Rows from block 5 of a small sound classifier, named by matrix and row number. Rows with one number belong to one neuron. Each number is 128 + 24 x the weight over its row's rms, rounded and kept within 0 to 255. All counts start at 0.
After each neuron's rows are labels from the 100 clips, of 14976, where the neuron reaches its highest value: "lies over" is the class under the peak. Only what is clearly more common there than usual is listed. The data: synthesized solo parts of chorales (CocoChorales). In brackets: how many of the 100.
# fc1: second MLP up (model.blocks.5.mlp.fc1.weight, 1920x320), inputs 297-319
# fc2: second MLP down (model.blocks.5.mlp.fc2.weight, 320x1920, transposed), outputs 297-319

fc1.685 [161 119 122 158 153 168 133 156 198 139 143 129 167 103 100 102 122 157 162 120 138  95 163]
fc2.685 [117 146 131 119 109 183 119 139 124  98 100 109 124 200 134 104 129 127 119 109 116 129 106]
lies over: G#4 (30)

fc1.40 [141  98 101 143 105 124 142 110 141 117 153 155 120 123 114 188 126 121  95  81 152 122 157]
fc2.40 [126 145 182  98 132 117 103 138 105 141 119  70 140 162 137  95 147 100 119 114  78 106 144]
lies over: G4 (41)

fc1.608 [134 136 128  95 119 108 130 143 172 143 101  83 130 127 155  93 137 123  98 122 114 123 123]
fc2.608 [154 135 139 128 103 156 144 106 102  95 138 127 133 113 119 138 132  97 165 102 137 118 116]
lies over: F5 (25)

fc1.671 [142 109 104 135 149 105 138 122 198 138 121 114 166 114 148 162 116 125  93 106 113 135 133]
fc2.671 [107 148 121 120 124 113 111  81 103  85 129 150 102 132  95 129 154 111 139 150 154 117 175]
lies over: G#4 (25)

fc1.429 [118 116 141 133  93  89 159 131 117 113 126 144 138 104 112 156 107 140 114 107 122  80 123]
fc2.429 [156 143 115 143 133 163 137  85 112 128 139 103 152 122 111 120 143 120 111  83 132 188 153]
lies over: G4 (25)

fc1.348 [196 104 109 143 143 107 105 151 129 109 135 150 118 141 102 102 118 139 186 120 138 112 178]
fc2.348 [ 96 126 161 144 149 110 175 128 129 119 126 102 125  88 113 154 158 147  89 121 144  99  81]
lies over: A#4 (26)

fc1.496 [124 126 106 118 137  73 153 139 105 151 122 143 135  99  96 113 114 126 181 147 187 112 137]
fc2.496 [113 137 131 132 109 153  79 132 110 151 177 114  98 143  92 144 140 117  95 137 115 117  84]
lies over: D4 (31)

fc1.296 [146 102 128 127 125 102 149 135 142 138 140 118 121 100 108 155 138 161 133 130 137  88  84]
fc2.296 [ 62 134 139 134 152 171 138  86 100  98 134  97 137 143 111 114 160 115 120 110 144 165 160]
lies over: G4 (26)

fc1.524 [114 136 110 105 142 103 142  99 125 135 133 158 176  67 130 153 116 111 103 146 145 174  99]
fc2.524 [132 145 138 137 161 102 133 101 115 128 111 128 100 128 144 161 111 112 122 110 114 118 152]
lies over: G4 (26)

fc1.302 [147 116 139 108 148 115 135 121 146 100 144 170 145 136 114 122 127 167 117 167 140 162 119]
fc2.302 [112 124 156 126 143 132 116 139  87 128 138 115 168 129 119 155 144 108 118 122 159 121 143]
lies over: G4 (29)

fc1.264 [175 125 190 109 122 118 121 100 176 124 166 113 148 115 132 167  93 168  81 147 142 140 148]
fc2.264 [129 136 148 150 144  85  96 146  83 153 122 142 121 143 129 160 166 119 141 118 116 154 113]
lies over: G4 (36)

fc1.385 [112 142  86 142 131 120 135 149 175 130 120 112 136 113 130 126 152 119 108 142 138 112 100]
fc2.385 [103 138 167 145 129 126 125 105  81 107 157 136 113 109 109 103 108 136 118  99 176 124 140]
lies over: G#4 (26)

fc1.528 [141 113  92 172 158 112 104 134 147 135 133 156 155  83 128  86  82 119 112 166 142  72 106]
fc2.528 [129 111 153 139 118 108 141 151 108 128 143  72 133 116 111 161 116 126 160 125 190 147 137]
lies over: G#4 (30)

fc1.692 [142 120 112 121 126 107 111 157 127 115 139  75 135  82 140 129  96 167 119 126 110  97  84]
fc2.692 [ 72 115 145 136 147 161 116  63 116 126 128 163 124 130  94 145 142 125 130 122 180 152 151]
lies over: D#4 (30)

fc1.622 [136 151 152  86 115  98 132 151 166 164 123 111 147 127 138 142 116 113 110 163 140 156 134]
fc2.622 [111 127 153 142 132 119 120  84  55  67 131 110  86 147 111 147 151 138 137  99 109 137 150]
lies over: G4 (25)

fc1.484 [126 131 117 130 133  75 118  77 129  98 133 138 118 100 107 142 131 154 115 111 130 130  97]
fc2.484 [123 144 125 111 108 157 159 123 107  91 125 142 138 116 111 116 139 108 115  92 129 124 145]
lies over: G4 (28)

fc1.340 [127 102 112 110 145  64 159 133 148 101  99 135 150 104 126 128 116 116  88 130 137 120  91]
fc2.340 [111 142 113 117 150 169 101 114 137 110 115 133 140 106 125 176 126 108 147  65  93 157 170]
lies over: G4 (32)

fc1.2 [143  92 155 130 129 106 116 128 128 116 127 165 120  97 134 129 122 148 121 140 163 103 128]
fc2.2 [126 140 185 154 139 128 102 105  73 111 149 102 141 172 141 131 162 158 128  67 116 150 164]
lies over: D#4 (32)

fc1.568 [156  98 122 164 128  80 141  91 153  92 135 185 154 122  94 132 130 142 127 122 141 115 136]
fc2.568 [ 97 138 128  83  89 163 127 127  85 126 160  85 150 130 113 153 129  99  84 139 117 159 140]
lies over: silence (30)

fc1.558 [127 141  97 113 110 142 149 130 157 130 118 117 137  81 114  97 107 113 133 173 144 144  97]
fc2.558 [129  85  96 143  73  86  94 145 108 168 132 100 106 165 130 144 114 132 139 123 124 138 112]
lies over: D4 (25)

fc1.200 [167 114 103 120  95 131 147 138 132 121 115 118 105 138 100 131 150 150 122 122 126  87 137]
fc2.200 [ 84  96 127 162 180 137  87 124  66 138 162 139 155 129  88 169 111 120 132 150 115 124 125]
lies over: G4 (25)

fc1.313 [131  98 109 114 121 110 119 144 142  97 121 165 147 109 125 150 123 132  82 163 163 123 118]
fc2.313 [143 143 202 145 152  96 118 143  58 122 146 145 136 102 135 135 118 140 124 125 110 141 144]
lies over: G4 (30)

fc1.279 [135 141 131  94 115  76 138 117 171 100 116 122 138 130 156 157 143 150 118 148 177 135 122]
fc2.279 [115 100 153 149 145 154 104 124  63 100 145 184 142 101  63 119 156 128 115 180 142 126 108]
lies over: D#4 (30)

fc1.198 [156 138 133 150 130 137 127  98 190 166 158 136 131 119 125 141 130 146  99 122 101 139 146]
fc2.198 [157 128 157 116 142  99 117  94 105 134  95 137 113 120 163 141 155 105 111 127 120 112 164]
lies over: G#4 (27); G4 (26)

fc1.643 [190 158  88 146 131 144 115 145 156 138 163 128 138 118 149 106 127 113 159 155 126 130 109]
fc2.643 [ 82 131 146 148 115 101 114 115 118 129 111 130 135 122  83 128 159 131 116 116 125 159 153]
lies over: G4 (27)

fc1.402 [116 151  84 127 114 145 138 141 161 157 117 119 152  81 116  97 140 103 130 151 126 153 113]
fc2.402 [113  97  98 132  66 110 111 115  92 160 157  98 125 164 156 159 124 129 113 127 106 127 107]
lies over: D4 (30)

fc1.207 [163 115 174 121 121 104 137 114 138 123 125 159 136  95 145 140 163 124 117  98 159 107 139]
fc2.207 [105 150 136 113 160 164  99 125  99 144 150 122 143 181 118 132  94 175 112 121  99 145 102]
lies over: D#4 (26)

fc1.406 [168 172 113 121 152 196 153 145 153 133  97 112 131  97 109 101 155 132 102 147 110 119 145]
fc2.406 [145 158 117 121 145 138 103 140  91 142 131 143 144  98 103 153  92 136 116 144 111 119 112]
lies over: G#4 (28)

fc1.688 [162 186 109 153 121 147 124 132 188 105 120 107 141 103 147  87 112 134  95 124 132 135 133]
fc2.688 [113 122 187 141 102 117 147 101 100 159 138 121 131 128  49 162 132 114 114 130 113 123 145]
lies over: A#4 (31)

fc1.521 [140 105 146 169 166  85 120 114 138  86 126 154 114 116 117 118 144 155 101 111 125 121 161]
fc2.521 [152 118 128 136 117 113 126 122 133 171 139  94 124 118 155 142  93  98 148 147  66 127 133]
lies over: G4 (30)

fc1.88 [119 128  98 105 173 139 142 137 109 104 109 120 107  86 109 131 165 140 136 130 155 129 130]
fc2.88 [143 144 116 126 126 125 110 122 145 121 133 143 176 132 102 143 121 113 132 122 158 103 136]
lies over: D4 (32)

fc1.68 [125 125 144 134 138 116 134  96 192  90 131 115 194 110 151 132 112 125 116 124 122 138 154]
fc2.68 [149 147 130 103 131 144 132 106 131 137 127 138  94 126 136 139  90 122 114  99 101 153 124]
lies over: G4 (32)

fc1.427 [121 128 116 131 133 142 138 152 149 133 134 136 157  64 111  90 117 115 100 160 133 140 105]
fc2.427 [141 130 122 125 129 165  78 147  99 140 134 105 145 124 133 120 127 165  91 164 177 138 139]
lies over: G#4 (27)

fc1.510 [116 144  82 134 119 113 161 149 177 131 139 105 147  72 120 101 127 115 140 151 158 124 112]
fc2.510 [140 118 156 114 122 180  90 127  69 146 149 125 146 152 127 132 112 154 125 122 142 139 133]
lies over: G#4 (25)

fc1.184 [169 113 108 172 161  91 143 115 134  92 126 150 157  88 107 132 125 133  88 117 146 166 146]
fc2.184 [ 99 113 164 116 154 158 114 114  90 185 138 130 157 140 138 159 145 126 105 137 125 138 170]
lies over: G4 (42)

fc1.729 [117 117 159 145 132 131 136 138 127 104 120 125 139  83 114 121 117 121  96  98 107 116 136]
fc2.729 [144 132 146 122 132  69 150  86 141 114 143 122 100 127 145 134 132 124 156 149 127 161 133]
lies over: G4 (27)

fc1.191 [118 126  92  84 138  70 116 102 142 115 144 157 172  78 121 132 105 154  81 138 136 159 122]
fc2.191 [116 117 166 170 167 154 132  98 114 164 127 140 131 144 153 144 144 109 148  65 128 116 136]
lies over: G4 (26)

fc1.274 [156 123 103 121 126  93 164 121 165 143 156 207 119 126 101 149 106 140 109 159 158 139  85]
fc2.274 [117 141 125 113 125 148 127  84 119  96 106  89 156 117 108 135 157 120  64  95  83 162 154]
lies over: G5 (27)

fc1.278 [134 134 151 125 147 125 183 121 152 156 143 130 143 101 155 148 135 183  85 134 137 153 126]
fc2.278 [162 112 108 148 182 147 114 122 101 105 137 139 138 126 131 125 136 152 135 145 101  96 147]
lies over: D4 (25)

fc1.349 [151 150  84 115 107 123 139 138 137 127 118  99 115 140 112 124 147 145 189 121 133 120 151]
fc2.349 [128 127  96 108 153  97 123 124 153 107 114 112 154 113 144 123 127 112 109 130 156 142 129]
lies over: G#4 (26)

fc1.203 [142 144 150 135 161  69 153  96 115 113 124 137 127 104 143 110 113 168 119 130 147 139 125]
fc2.203 [142 108 165 111 143 175  75 101 134  82 168 128 108 135 123 149 128 144 119  96 147 119 135]
lies over: D#4 (27)

fc1.479 [110 101 159  88 119 101 127 144 114 108 153 139 133 127 134 138 122 175  87 160 157 129 100]
fc2.479 [139 158 168 133 158 139 154 104 132 101 109 106 133 106 116  96 118 121 164 100 135 132 140]
lies over: G4 (25)

fc1.174 [136 101 106 151 154 126 115 132 144 155 152 134 167 116 125 179 178 121 149 110 126 109 151]
fc2.174 [103 160 160 123 128 120 125  72  90 103 123 164 121 153 132 129 103 184 107 139 174 131 120]
lies over: D#4 (27)

fc1.559 [138 109 107 138 121 134 140  82 134  87 154 140 125 111 111 179 108 138 102 115 122  95 109]
fc2.559 [132 157 108  86 152 137 130 142 134 120 141 152 171 137 145 107 147 112 112 118 125 142 130]
lies over: G4 (34)

fc1.630 [134 131 115 166 117 147 115 156 139 105 138 113 143 122  95 114 136 136 124 109 107 115 130]
fc2.630 [136 115 139 140 146 110 133 123 137 140 116 122 142  71 111 125 106 120 151 133 155 155  96]
lies over: G4 (29)

fc1.44 [110 147 123 125 128 151 144 137 127 138 127 119 148  74 121  96 111 142 109 163 149 142 113]
fc2.44 [132 151 140 122 140 162 100 156  97 148 144 127 171 122 122  88 136 165 116 142 187 123 132]
lies over: G#4 (25)

fc1.376 [134 146  97  77 121 108 154 117 152 179 192  82 123  98 122 130 142 167 127 137 114 142 111]
fc2.376 [133 117 121 115 118 115 113 110 101 118 144 141 153 143 146 144 124 152  91 104 138 102  90]
lies over: silence (96)