config.yaml
n_mels: 80
win_length: 400
subsampling: 2
positions: "learned"
beta2: 0.999
shampoo_beta: 0.999
epochs: 15.4
weight_decay: 0.1
adamw_weight_decay_other_params: 0
Rows from block 5 of a small sound classifier, named by matrix and row number. Rows with one number belong to one neuron. Each number is 500 + 50 x the weight over its row's rms, rounded and kept within 0 to 999. All counts start at 0. Numbers have three digits each.
Before each neuron's rows are labels from the 100 clips, of 14976, where the neuron reaches its highest value: "strongest on" is what is common among them; "lies over" is the class under the peak. Only what is clearly more common there than usual is listed. The data: synthesized solo parts of chorales (CocoChorales).
# fc1: first MLP up (model.blocks.5.ff1.fc1.weight, 1920x320), inputs 0-106
# fc2: first MLP down (model.blocks.5.ff1.fc2.weight, 320x1920, transposed), outputs 0-106

strongest on: viola; clarinet; note F#4; note G#4
lies over: silence
fc1.578:542523509480533547436431552443567552518527566517508508543488493480554609575440423440467617486554371517486517544584533507592538506478519405586523488481491445568511528419487453546516510547430558555582570554479410434573458608435511534510513557509434502543511472541461512521540503485501534437475520468525536538532511578494591
fc2.578:597464411477550532508500369593537413517559458478434529564526573437540569507516620533431525487514567490442577494500571464483421532533529467510542469488507490524527602394559405465474426458553522520460474515549503490484562444591486503504519523549540490554497547550572496495501567571533536594537680620474463554503535460466437

strongest on: horn
lies over: silence
fc1.465:480533564491454497539550548448418462503506495452516590466418434556499466469567487499483444551452485561541474474586470475597444481444417355578540537406557507454483410474514622476513508410473516526445478517441454581572541482389501469577528535439413571437542554470362452447489413473481533553562461500578469420494466513465436
fc2.465:534442509543485499494558504482533497530514544520546532477505540545531392527566454572544474520542497478502491509615493557551465519415438472519499519512506489525524530497491532520463499461567513479516470435468591576552559503546462517514514523429464502496491409569543500569485443500523521595527550489486506481472424497567498

strongest on: oboe; note A4
lies over: silence
fc1.402:489551418464534534461430522497629498549455517560436550547519480454550516551467462450498580541531438450493603492500598499438533514496484422539489503505459466544471524484479418536544484495486437534481561610530512489587562526435499550528503494548407422601536470608500536469535506491423537467509533493495541644578477515489615
fc2.402:519456470499436583498511427479528451544545529551425439556404532514451588481496562494449502436408476548536494421508499468513445481526494448567485476532519532492502518426510388526513487524523504499528530486543511440487560484599512491461588490531452507527526485606523574527501533460477559528501582482467533681510373528424492

strongest on: bassoon; note D4; note D#4; note C4
lies over: D#4
fc1.289:553507391503480543492525447530521570500522551589383568565529483440495536517444553543547530571505573529481556480584584520573460502578515521454430485615617478482557445517517497539551526584437514504572558460491549493500556511525520551513436497608494536475470423520457489568487489490472514563432504471429580438524523530471549
fc2.289:506435516557568516540453526536617526446555515523319460499502539417492490501449490477543467501629606465435562529566540511555478492444506613428450470543489499476541505550424364490502452485540526477519483642539521554481449487522527473490524424559492586448495502400532537561468486462514474552515505499472541573382438505448528

strongest on: cello
lies over: silence
fc1.625:497450467490577463576461499543562468491528547513429427466493468586497448511449413493432578453626406511501505582598484483458447491511581438557520555461505494523530477580466590531460611526519559546517572503411531428490424549473480454504475565490444454535560551489521440503519605512586538423504479532561516523460510520552537
fc2.625:446491494426559546503461468513557587467540429479412566464469473567550550507493526473486492505430395503584459561559498504543413494458538450579544469439486514442437437441437508495501538458471557535458537529455470469505540553470489491540467593461551526508516604481463463472532493542533494574440483531520525542502440565479455

strongest on: saxophone
lies over: silence
fc1.163:539474502512516536441504608518505503468446469523493477578554478553497484527526432489474526462485482503595470501517522496494552443486581559599479546493621409551572501475482610512480629524478455567468613438431433533568483600490409546419462465487335490505469434554486477488584506450520472460446458524536461567552555608593601
fc2.163:536506491528558518507447472533460380539522455444450484498549505509534575480545524415551449559563468451474527538490550441497378484530568481489452491482502429487576494507526464468511493570504560471465591587502507450447528559522567448540559468463555558584511529502535462433557516573461457619490566536523515522487533439463416

strongest on: horn; note G#4
lies over: silence
fc1.710:487558500504522452556483551501403520498516487420474550513417421605511498465589543564543508556556496531496470566564460497567537517479499433498558522417486490531472480416505542545552545462553522551458594499499449468617464488420527490555555568498457531412506536521418408416534496571477472481581530508526531502469521457406608
fc2.710:491460503463468483466581552450506459580441518533597515478513584525604459484509471510543454491494487445500513564587493577479511475411463520515572484604502503541547455468474466479512467489538543498496487453476513530461521556467432527527515486466503548489508367537548480612528494542484518594495522525589492571502483544470434

strongest on: bassoon; note D4; note D#4
lies over: D#4
fc1.128:571548433557559542457573441532502509559526501586419495547581499482468530535445560556552563573554572570510507506555504538601447501560529552546444475597555462480533454489502496555554554572490558495561554403468539443472572526585565520505391518585475600467471421506474504587473502519489457546444496496454609445518512495471561
fc2.128:508460549574575532554397566527636567487546539482358445446526567435463582499454472460562432492587572458452552506564570504539472502434506564416462480482457437447514531524461398458527439491525514496525496630514553565513475552549530461521557422550486608485443496414512537508473483486500445546526517522461529548399470516422534

strongest on: violin
lies over: silence
fc1.634:479533544476511457527443591478455535458463449397563494505535518464481486456576484461578463524549524507486514573466517499421520518480482518582466509503458407477558479495464486529458499526513567502574481563484450487397449475479551592454571462443467519516555474551463427525577466523486419420456459559503369496578530534487572
fc2.634:443466382513468540463423518474511476482548565510503464501436527400598536517433521519462428511507524492478446499555517552489484541540521459471549515529468553541522498405499517506492374480513487464456493587542465470475526458476520435523614531487583442537462512481547474452592493517465433515576572525584476478408577480452467

strongest on: viola; violin; note G#4
lies over: G#4
fc1.240:546481489557510522504556657434501507563476479504466510515581454488500430503439484469466579471546489504511496625534455524347620512538552527571532531522503490545562520479566487467524551578533500429534565634496543422532372547400538521504498509554473512532499471517513470520592442482450517463535470507473543526506516486557587
fc2.240:533444476434552492502433387512525442517536465548488506435486516429502577406508592541456540391442463477617579529465587453535410534559490405501414469477477467470491525435496486511534550446552460554473536502481500553489695530502525534503529522495525504546534528518567543470450529544561457557562588588560531624502447540482498

strongest on: trombone; note D#4
lies over: D#4
fc1.155:543548519556554482517424592562454491496489473377566468587534498500476514491541481470498498366529481502423482483550596505453515429533537549539469496438443424458586474474466506562500473580506458464338525523591452400567516429542584556518379465581485489486501561503524470514535502568585581493599499447487578475532536439594498
fc2.155:451507552517481542524532539512510462570479523595493513457358560509540493423481525504424497504548489524615546428457479470483381552521466440601476561525570589435442544471525412424503492434509622538592428458520467483476498567491521455495501607500473494579467504553473464513590480473439451412441510481522529490478485577421499

strongest on: bassoon
lies over: silence
fc1.460:472595465425473556465562526478457579502589445513478477445424435556517549421541563531508529604511520630449506547501552512604480520473451490547534477422518511448413528506483453537405463545442452552508534497481501545486592470468521457493512605421516515508565520466488482479435459622500460454474534568521458564512450377477480
fc2.460:504437474559471482541583402447466386499515565509569445484533556565422571566483413526554421530568519422512568522580469581374490495458494522527503501499573469518537527394514488525496457481505517498442434503522468536412480530536414520528481413420450538514375433525524590500464525522506528504526530543587417448588538511494493

strongest on: trombone; note G4; note G#4; note A4
lies over: G4
fc1.560:557477559409549400520451556474491550466510560479509564476542471489436479491446479456551480540526512429460538464471564494469597493475499424476493521496580517428544514504432506499463550475508488504397578591546350445558515549481467565491489475581456461477472462486482491540507569486529508495549416479469497408454555498485489
fc2.560:472435518535481522525484471526519408442428469498492504465518473526526524483511467562535565562505474571570539487507491462489549461508478404559435499415439481578417517481412534498539452489572555492504546494479530519477476490519599442538483532491544590528526539527443480428589473539544493473501455626587541447590511549501518

strongest on: viola; note G#4
lies over: silence
fc1.585:514494485512456577367516634489536491524487506559402473572617491485510560514406450413530623451511447476544499627558506579505546438527533548605472437481523444526531524506526479489498542594488432528472611572494475432574464575493486576493543505533421471551500473520502521465511500476490580445490483505472515520520440510489635
fc2.585:556466430462500500561420367533537469601547488467503521480421523481482586470540544530507477451497468501537537517493557403471478539534539449468509525522418498499519495416485346460522544507619538492466506566533520456501567500519546460489524485599506461571579525593487483514556503561496459572518649546492483593513494484494494

strongest on: saxophone; viola
lies over: silence
fc1.311:513531470498521570461462604487518466523497475578502545558566474464473479474410448569487588491523517500442439565485516508465483492576548599507506538467550527502618531512533443510399527575504481508458581484488488531464403604424473476477521490536441514503534466527452442529619473455442425397452547511529460503447570525524614
fc2.311:562482544452589455571504443583469584536558431493472452502531536542525570495567515500474431506514465533565507515460578477527489461525471478562454474522559491577426535523468581498559548488444441518434489463481470530480515552473441513556454454498537571504674556577474519551429551591555405515555581586502529505480497517459427

strongest on: violin; note G#4; note A#4; note B4
lies over: silence
fc1.183:472525491503512598423502550469493516568486555568443520519538511543527594555508463394536580491528454541518461534559554533560540483467512356580515451505525487520489463440468475520564487536433522595493596527479422438545522581485559560505513538549418429535518502586470565490570549523554540428481506471477516569599488500490576
fc2.183:558495449466507536521438376528536403527540426445445484525543553424556596463571617510365510492469502447538640541520572455460446519582532489548517521519459506562489564399492396582533462494513532504513547525489540433460540477562565451443542483470453436545519481499520541439586535496541537535497667549533480584496500449442474

strongest on: oboe; note A4; note B4
lies over: silence
fc1.58:560544502476546544451440571455560501564487460549498495549530528502527510529452465397491577511534498473548561586517544556476534509559512430566546430555514433550505515430528482599549482501460479546519581575500539444558519517487537570523506470513418463539541467619447542508579508467487514460488524497490543570609495499485623
fc2.58:536476477480437510473496392530533382507539540543478427525451548488517589497530506470488491469392496520546554474502555460481475539575532443521425531512504541492454561432526410470513501471517501497462558565525565455522619484540545470459608514552469489574531529574492527458525556475515567532499688481472536636461402518449411

strongest on: clarinet; note D#4; note D4; note F4
lies over: silence
fc1.209:511498505502498530464503473525533477547463540571419571578519547474547528594500521478454608600594492404485517517562568491425590514533522407480567489468520482486555488480524441536535456484491500551455494638497437419528521502420559557585586542555475485558511476483436517413536492475427430461582478549464508535624506531476625
fc2.209:573465538550466555550497451538480436493560523579436444540483550497530523541529510453451501424472480551541524436528544491517369488528492471551494514510504548463505520439486457506605494521574499529538494490545597542494598469558532478454529497480415510475529499541508525556439516450504575493502616478544591567485432571479450

strongest on: saxophone
lies over: silence
fc1.123:474626501522549561405502478458561518515522476574561484589600565584478539551497492534479593449478502562490483517473563437536510596510505582608520513483566426581522533513491604573474469455461528591553534526452417387482513505544525537504536544543411467409543510549478565452549567510482523469461575402538539561515529522473594
fc2.123:493546474556517568519513503536451413478504505482429467559448519382526587540504489470450446514566507486531543450465535444508456471495515447534507495532460499482488520495513338466526416541563465541536546539574495470454498525515560407525554543612580494511517534431509492464463614502548389551477551556460582602462374546494464

strongest on: bassoon; note D#4; note D4; note C4
lies over: D#4
fc1.692:549528382590543543498539450545465524491530478583377521559509473499487511522427508588560554573494528610469488476544539484577466513560521519487421471601613440462541489496499529515544575572467538482515506456452515516502538513547512558480481532603498606446509441475472494556483486546491436532402502478412567452477495509438541
fc2.692:544436527548591532578451519569616540465558555500372448454495587427483543482461481487563447484563599485411548529573532535547467491452496627410470482520483454472519524555464387466509441485560508463506466574526526554479479577522541477508558416526503574458466520385540516551476513490510447543527533549477518577404450525455545

strongest on: bassoon; note D4; note D#4; note C4
lies over: D#4
fc1.554:554532403549490528480548444510515524513517526585404566586520507471498549523446536554521558573514497536498546451554526519599446501556519489468448486606609449515539407510473521533547541560445525493534522466472575500525596526484506555502426482621483576458479407499444516564470490519483481558434497450409585467515545521462527
fc2.554:532438492545582538518450516550595534429561555534327466466488520402477489529462496446568451469608627463429530506559571506560492493442495592419444445512478477455532536554461369467480458477571501487499520628530523545482474511547526468495518430543471588456472513391552540564451510479522500558529523512451539557421428520478516

strongest on: saxophone
lies over: silence
fc1.341:518434468523458505481437524489518494498509507526551468497603425574526446512408457482497572515494484456557455562582494493458608440510538551571519528535548438531540531447494492470480628562485537573441578581476561460623479557459451559472446512500383544473524476510497489518594446475435533429476416489506518495546569547564552
fc2.341:569493454525612538504487477561466465572528448454420578495474590520543575490530547463525530502514534578563526552443571439562426516534550414497436525455514490477568541547539461427453529520459551523521521502458411523489557526538516428455530467505566463592539549516544451468506494558534449595521620574420467545450454413462451

strongest on: flute
lies over: silence
fc1.711:511546497545527490530468633511508573492422500544558536516491521523496534532420534488587503528561587479512540626526570503493511528486540499497639494507473532476510512489433469551419505382448502506583470598552381493483496484494446585574499467513413520561488494575421410436556519485487423523554553556532443309513534395460559
fc2.711:486469567506447415433464475507488449473570497494550482447548550394529462466455516570510561543497471536492484394400487462509531465540538569510478488459469662536600511501537474578551444513424494533514474443470626449453533420469554402501476529569508512497518510458589477482610455539547541457528499570502468397482573449469355

strongest on: trombone; note D#4
lies over: D#4
fc1.82:476529437481470582503569456518473461530491527583470477516466512474427576458510546479450461499488514525529487457439513475532491477422465460498526583572517515440503520414451552573406532492544494552487482459530446457466512593521488577447494551507532524414531555523417555504484491515529475458463490512466495458510524384426576
fc2.82:503580440544445511499505488438520421501519507392547488508529543527477482404505515487549513505411574491470500577535443526433526518633575508534469522428482474595450439515559533535508534528537492460509420515530483461488468401485494483600518467473461652548413493576559497513555456589482430409538479522519504533546565471518518

strongest on: cello
lies over: silence
fc1.55:534449493534548576486473535439598505519489492529447514501586488507545410522399419481459580463516430460571467594589460561441578442518557536643494520449541486515504509513560503468486554552495542430510603611464559420583440516456482535444441468514397501509451519560559473579528424454431573479525397452492515537506485487521519
fc2.55:544437461447566503528453438575599497498549463489485538461422539457520599455576566517517536387417470428602572523493492414534476518547513415526425478505429476454482486478479395499578553495491552558454505530496495517521569552503427492539541494521540498562555565535496516472542534519493512597492568540424526630471408523463518

strongest on: viola
lies over: silence
fc1.150:536557485570523544453450560452517498515469528588478504582544516501535544528457453433537670506518494521580514560559519599449501508493499471538479455463519417457508522496510507534523521519477427584556578531479512448554460561416521591505481454486435508499501464530502550472584501508487541496495560531439566544547500515464629
fc2.150:564461417448461517546446387573576392555542477514451516477464493492533603468529537509483486464460524436569610488468593449465518552538547434506476546559454515502490530399471414519512531492509500517411515580545509414551626552576540492462563549542488462582528503591492525462492557523523505596457633551540496583522474526431513

strongest on: cello; note A#3; note A3; note C#4
lies over: silence
fc1.137:549557533465502523418533541433498475459521519578431560562515524472537549522455460415488582536504483525561513536494574482586511500497598437553462508466520500493574552483495487578523603434452542600521627465430470466535569561475497562566545550518405489506491433480438501543548491429473502435522523534476550498560480514461549
fc2.137:553473502490506512491447436554404452521491466559446459533588580417553579548495582555471441437535564472497519522588543486494449510578553421542492443491484523527545553440461438474512384498573527502447480537518464507546442489581495547452517489512458536524538538590491540509456605553492463603533611548519518501470512449427466

strongest on: trombone; note D#4; note F4
lies over: D#4
fc1.704:590554473603549549454431495516433547496484533564583489469516480550447472470570525501493493528547497567447461418572520489489508501427595564477555524518526484526447411497514570553528532486395476594526565451473509459405504501390492534439391461564482511452549528511434535428507525537483514492454548447619429535608473437527491
fc2.704:509410374508486440555505476553538353565534490474501472486472524529563601541554399491426458601526480485440478497499483495452465461475530536549562528498487443518559554509465427454537404513528557448555446518437442527433499475541456388523514567468520484669428436483453493444552523518470438501500560603531403406444513540451490

strongest on: violin
lies over: silence
fc1.48:615428542488518476499475531507435596488428554402553483491550430564471462394502497570535448427529475496480479513623495508520502448538454550594450501476531450540556514453506568505465533555473516518425575582453505418528444483613423591406432436550430430449523548514445390543491424498514428454501468505513482460484509529510575
fc2.48:357420491529450565493398568508491383540460569425531513476530481455532549538475441443559473551479494485501553633503454445506449452546557497400492498548458477495520443451446464484418403560536520396500505530487534491405569502496552582550565462470529542570472432473487506404606498529489484527453559572595520510496597424523451

strongest on: oboe; note A#4; note C#5; note B4
lies over: silence
fc1.531:540570428476539539511420576484642527585466514540475524559533514530504522516431452453477583487516439463534574474473608535440517541522505459540503487515428468528515511428544429569567494480511459522463576639520530484613544470445551525523493484607419411576508473636500530499535518536451518490497538492502524634554452502506585
fc2.531:490471471465462594494503417507561452549518544527425453580375519492496585457492555463440509469404470536552496439493508483492451499544486490551513511545507490520458530420528411495502486469542471493535536535507504443483568487577511508497608518489460460553497564585492566469547537440471599538485615469478490712517352519486491

strongest on: trombone; note D#4; note C#4; note F4
lies over: D#4
fc1.669:546554477574498524487522510475369364497507540475460451601476492504469478569510464545518511435495558558455474521445555539526529460469518537496429497535543487474466481443519507555459501497471445490450459468562431498581509577462499531476523462504471598442556479540449472444394549592575464485478472478437500358538545416420490
fc2.669:462457533519512493493521502526609453467539445469517472418578510462522488477415546522504467535526503493577572493499477494464540469458537421449484523542491377436497497433423483456483448561560484500459527470431615384456506518416449436534488485477553520569490434398588514442614450526571458427534428520481567451524488515576487

strongest on: clarinet; note F5; flute
lies over: silence
fc1.427:541524487539509512523487536537434560438477478404539526492514513499460465497489493515535443514520500499461503582483602477514539448521517446564437408558437538483501463545451534572473521483423446482426486523503465608485471436509471575489423383432439502469484533529441403519526489418535450487423537524490454416515603475573492
fc2.427:490462445548502498490478559555579404533498560563549480497481551470527533463463487498435530602553494565550484472539546523497540537543534476513453496504517646486597522442505526576468475530545489481467464491458509555516437457486551443572518502471501500610506466492497467419614496454555460467538508579556442489518653470523386

strongest on: viola
lies over: silence
fc1.79:533526429471569552463456531556643482525448562531433533544519520526547527524432486471470581489510448431478611544468566478446501528493547475538525512490467445539512466469468415570549524494528425541490583602490602472536541499436508613501504472546438465581514452602504532521496480517460578474487552481513513629600457506457611
fc2.79:512502489491475553530507475496571477541548553530416458553415521516449583516489547489499483437431419569583496455506495524478484475507483428551484536540508543526490546426534396511528519477549498489555472519483511519475556532551558468477546520516487455541469556546505551521534543460450592546491560454478518717516360550510508

strongest on: clarinet; note D#4; note F4
lies over: silence
fc1.322:449489525476480618456526530513575490566474648551420586572550509550521529559498491400500537518574488533430523575536552506483530498493552430531578447473463548564484476451481453495453503535433532583526603601490440434472572488432513554571537502543495478548494498542449495498475512473512513466528493570501542529581436502494610
fc2.322:560519525526562519502409378513454502480561492557451506517538555426467583502487499529420456427459461544516495505462506442415434405532479460576513567513544501497481546431556408574545493522575484505512467495474553504471546452568559478508518517539477535494515506584569510504502491513457568493546632529524518585572442502433435

strongest on: cello
lies over: silence
fc1.607:499527505443526540454488554501549445451563506566450475538478504527509513504485423523415549515563335482582461597505580472521514478545570461658466513494499484528477542424476612499491557556491568512426625522501485431637482557528542569521503537531411505469474549504489420436540508454619609513524407501449510556419509617579471
fc2.607:550478481523561501561469458534437439555474465506497551501521644527555480498497481499526528489509563496491526563495519367414499525559538413492464432481536481440538549479508426398433464519437613539410469447507493534408548524529487527491637492490529524585552576505532511476508583590573450481488541576593557467543542383475437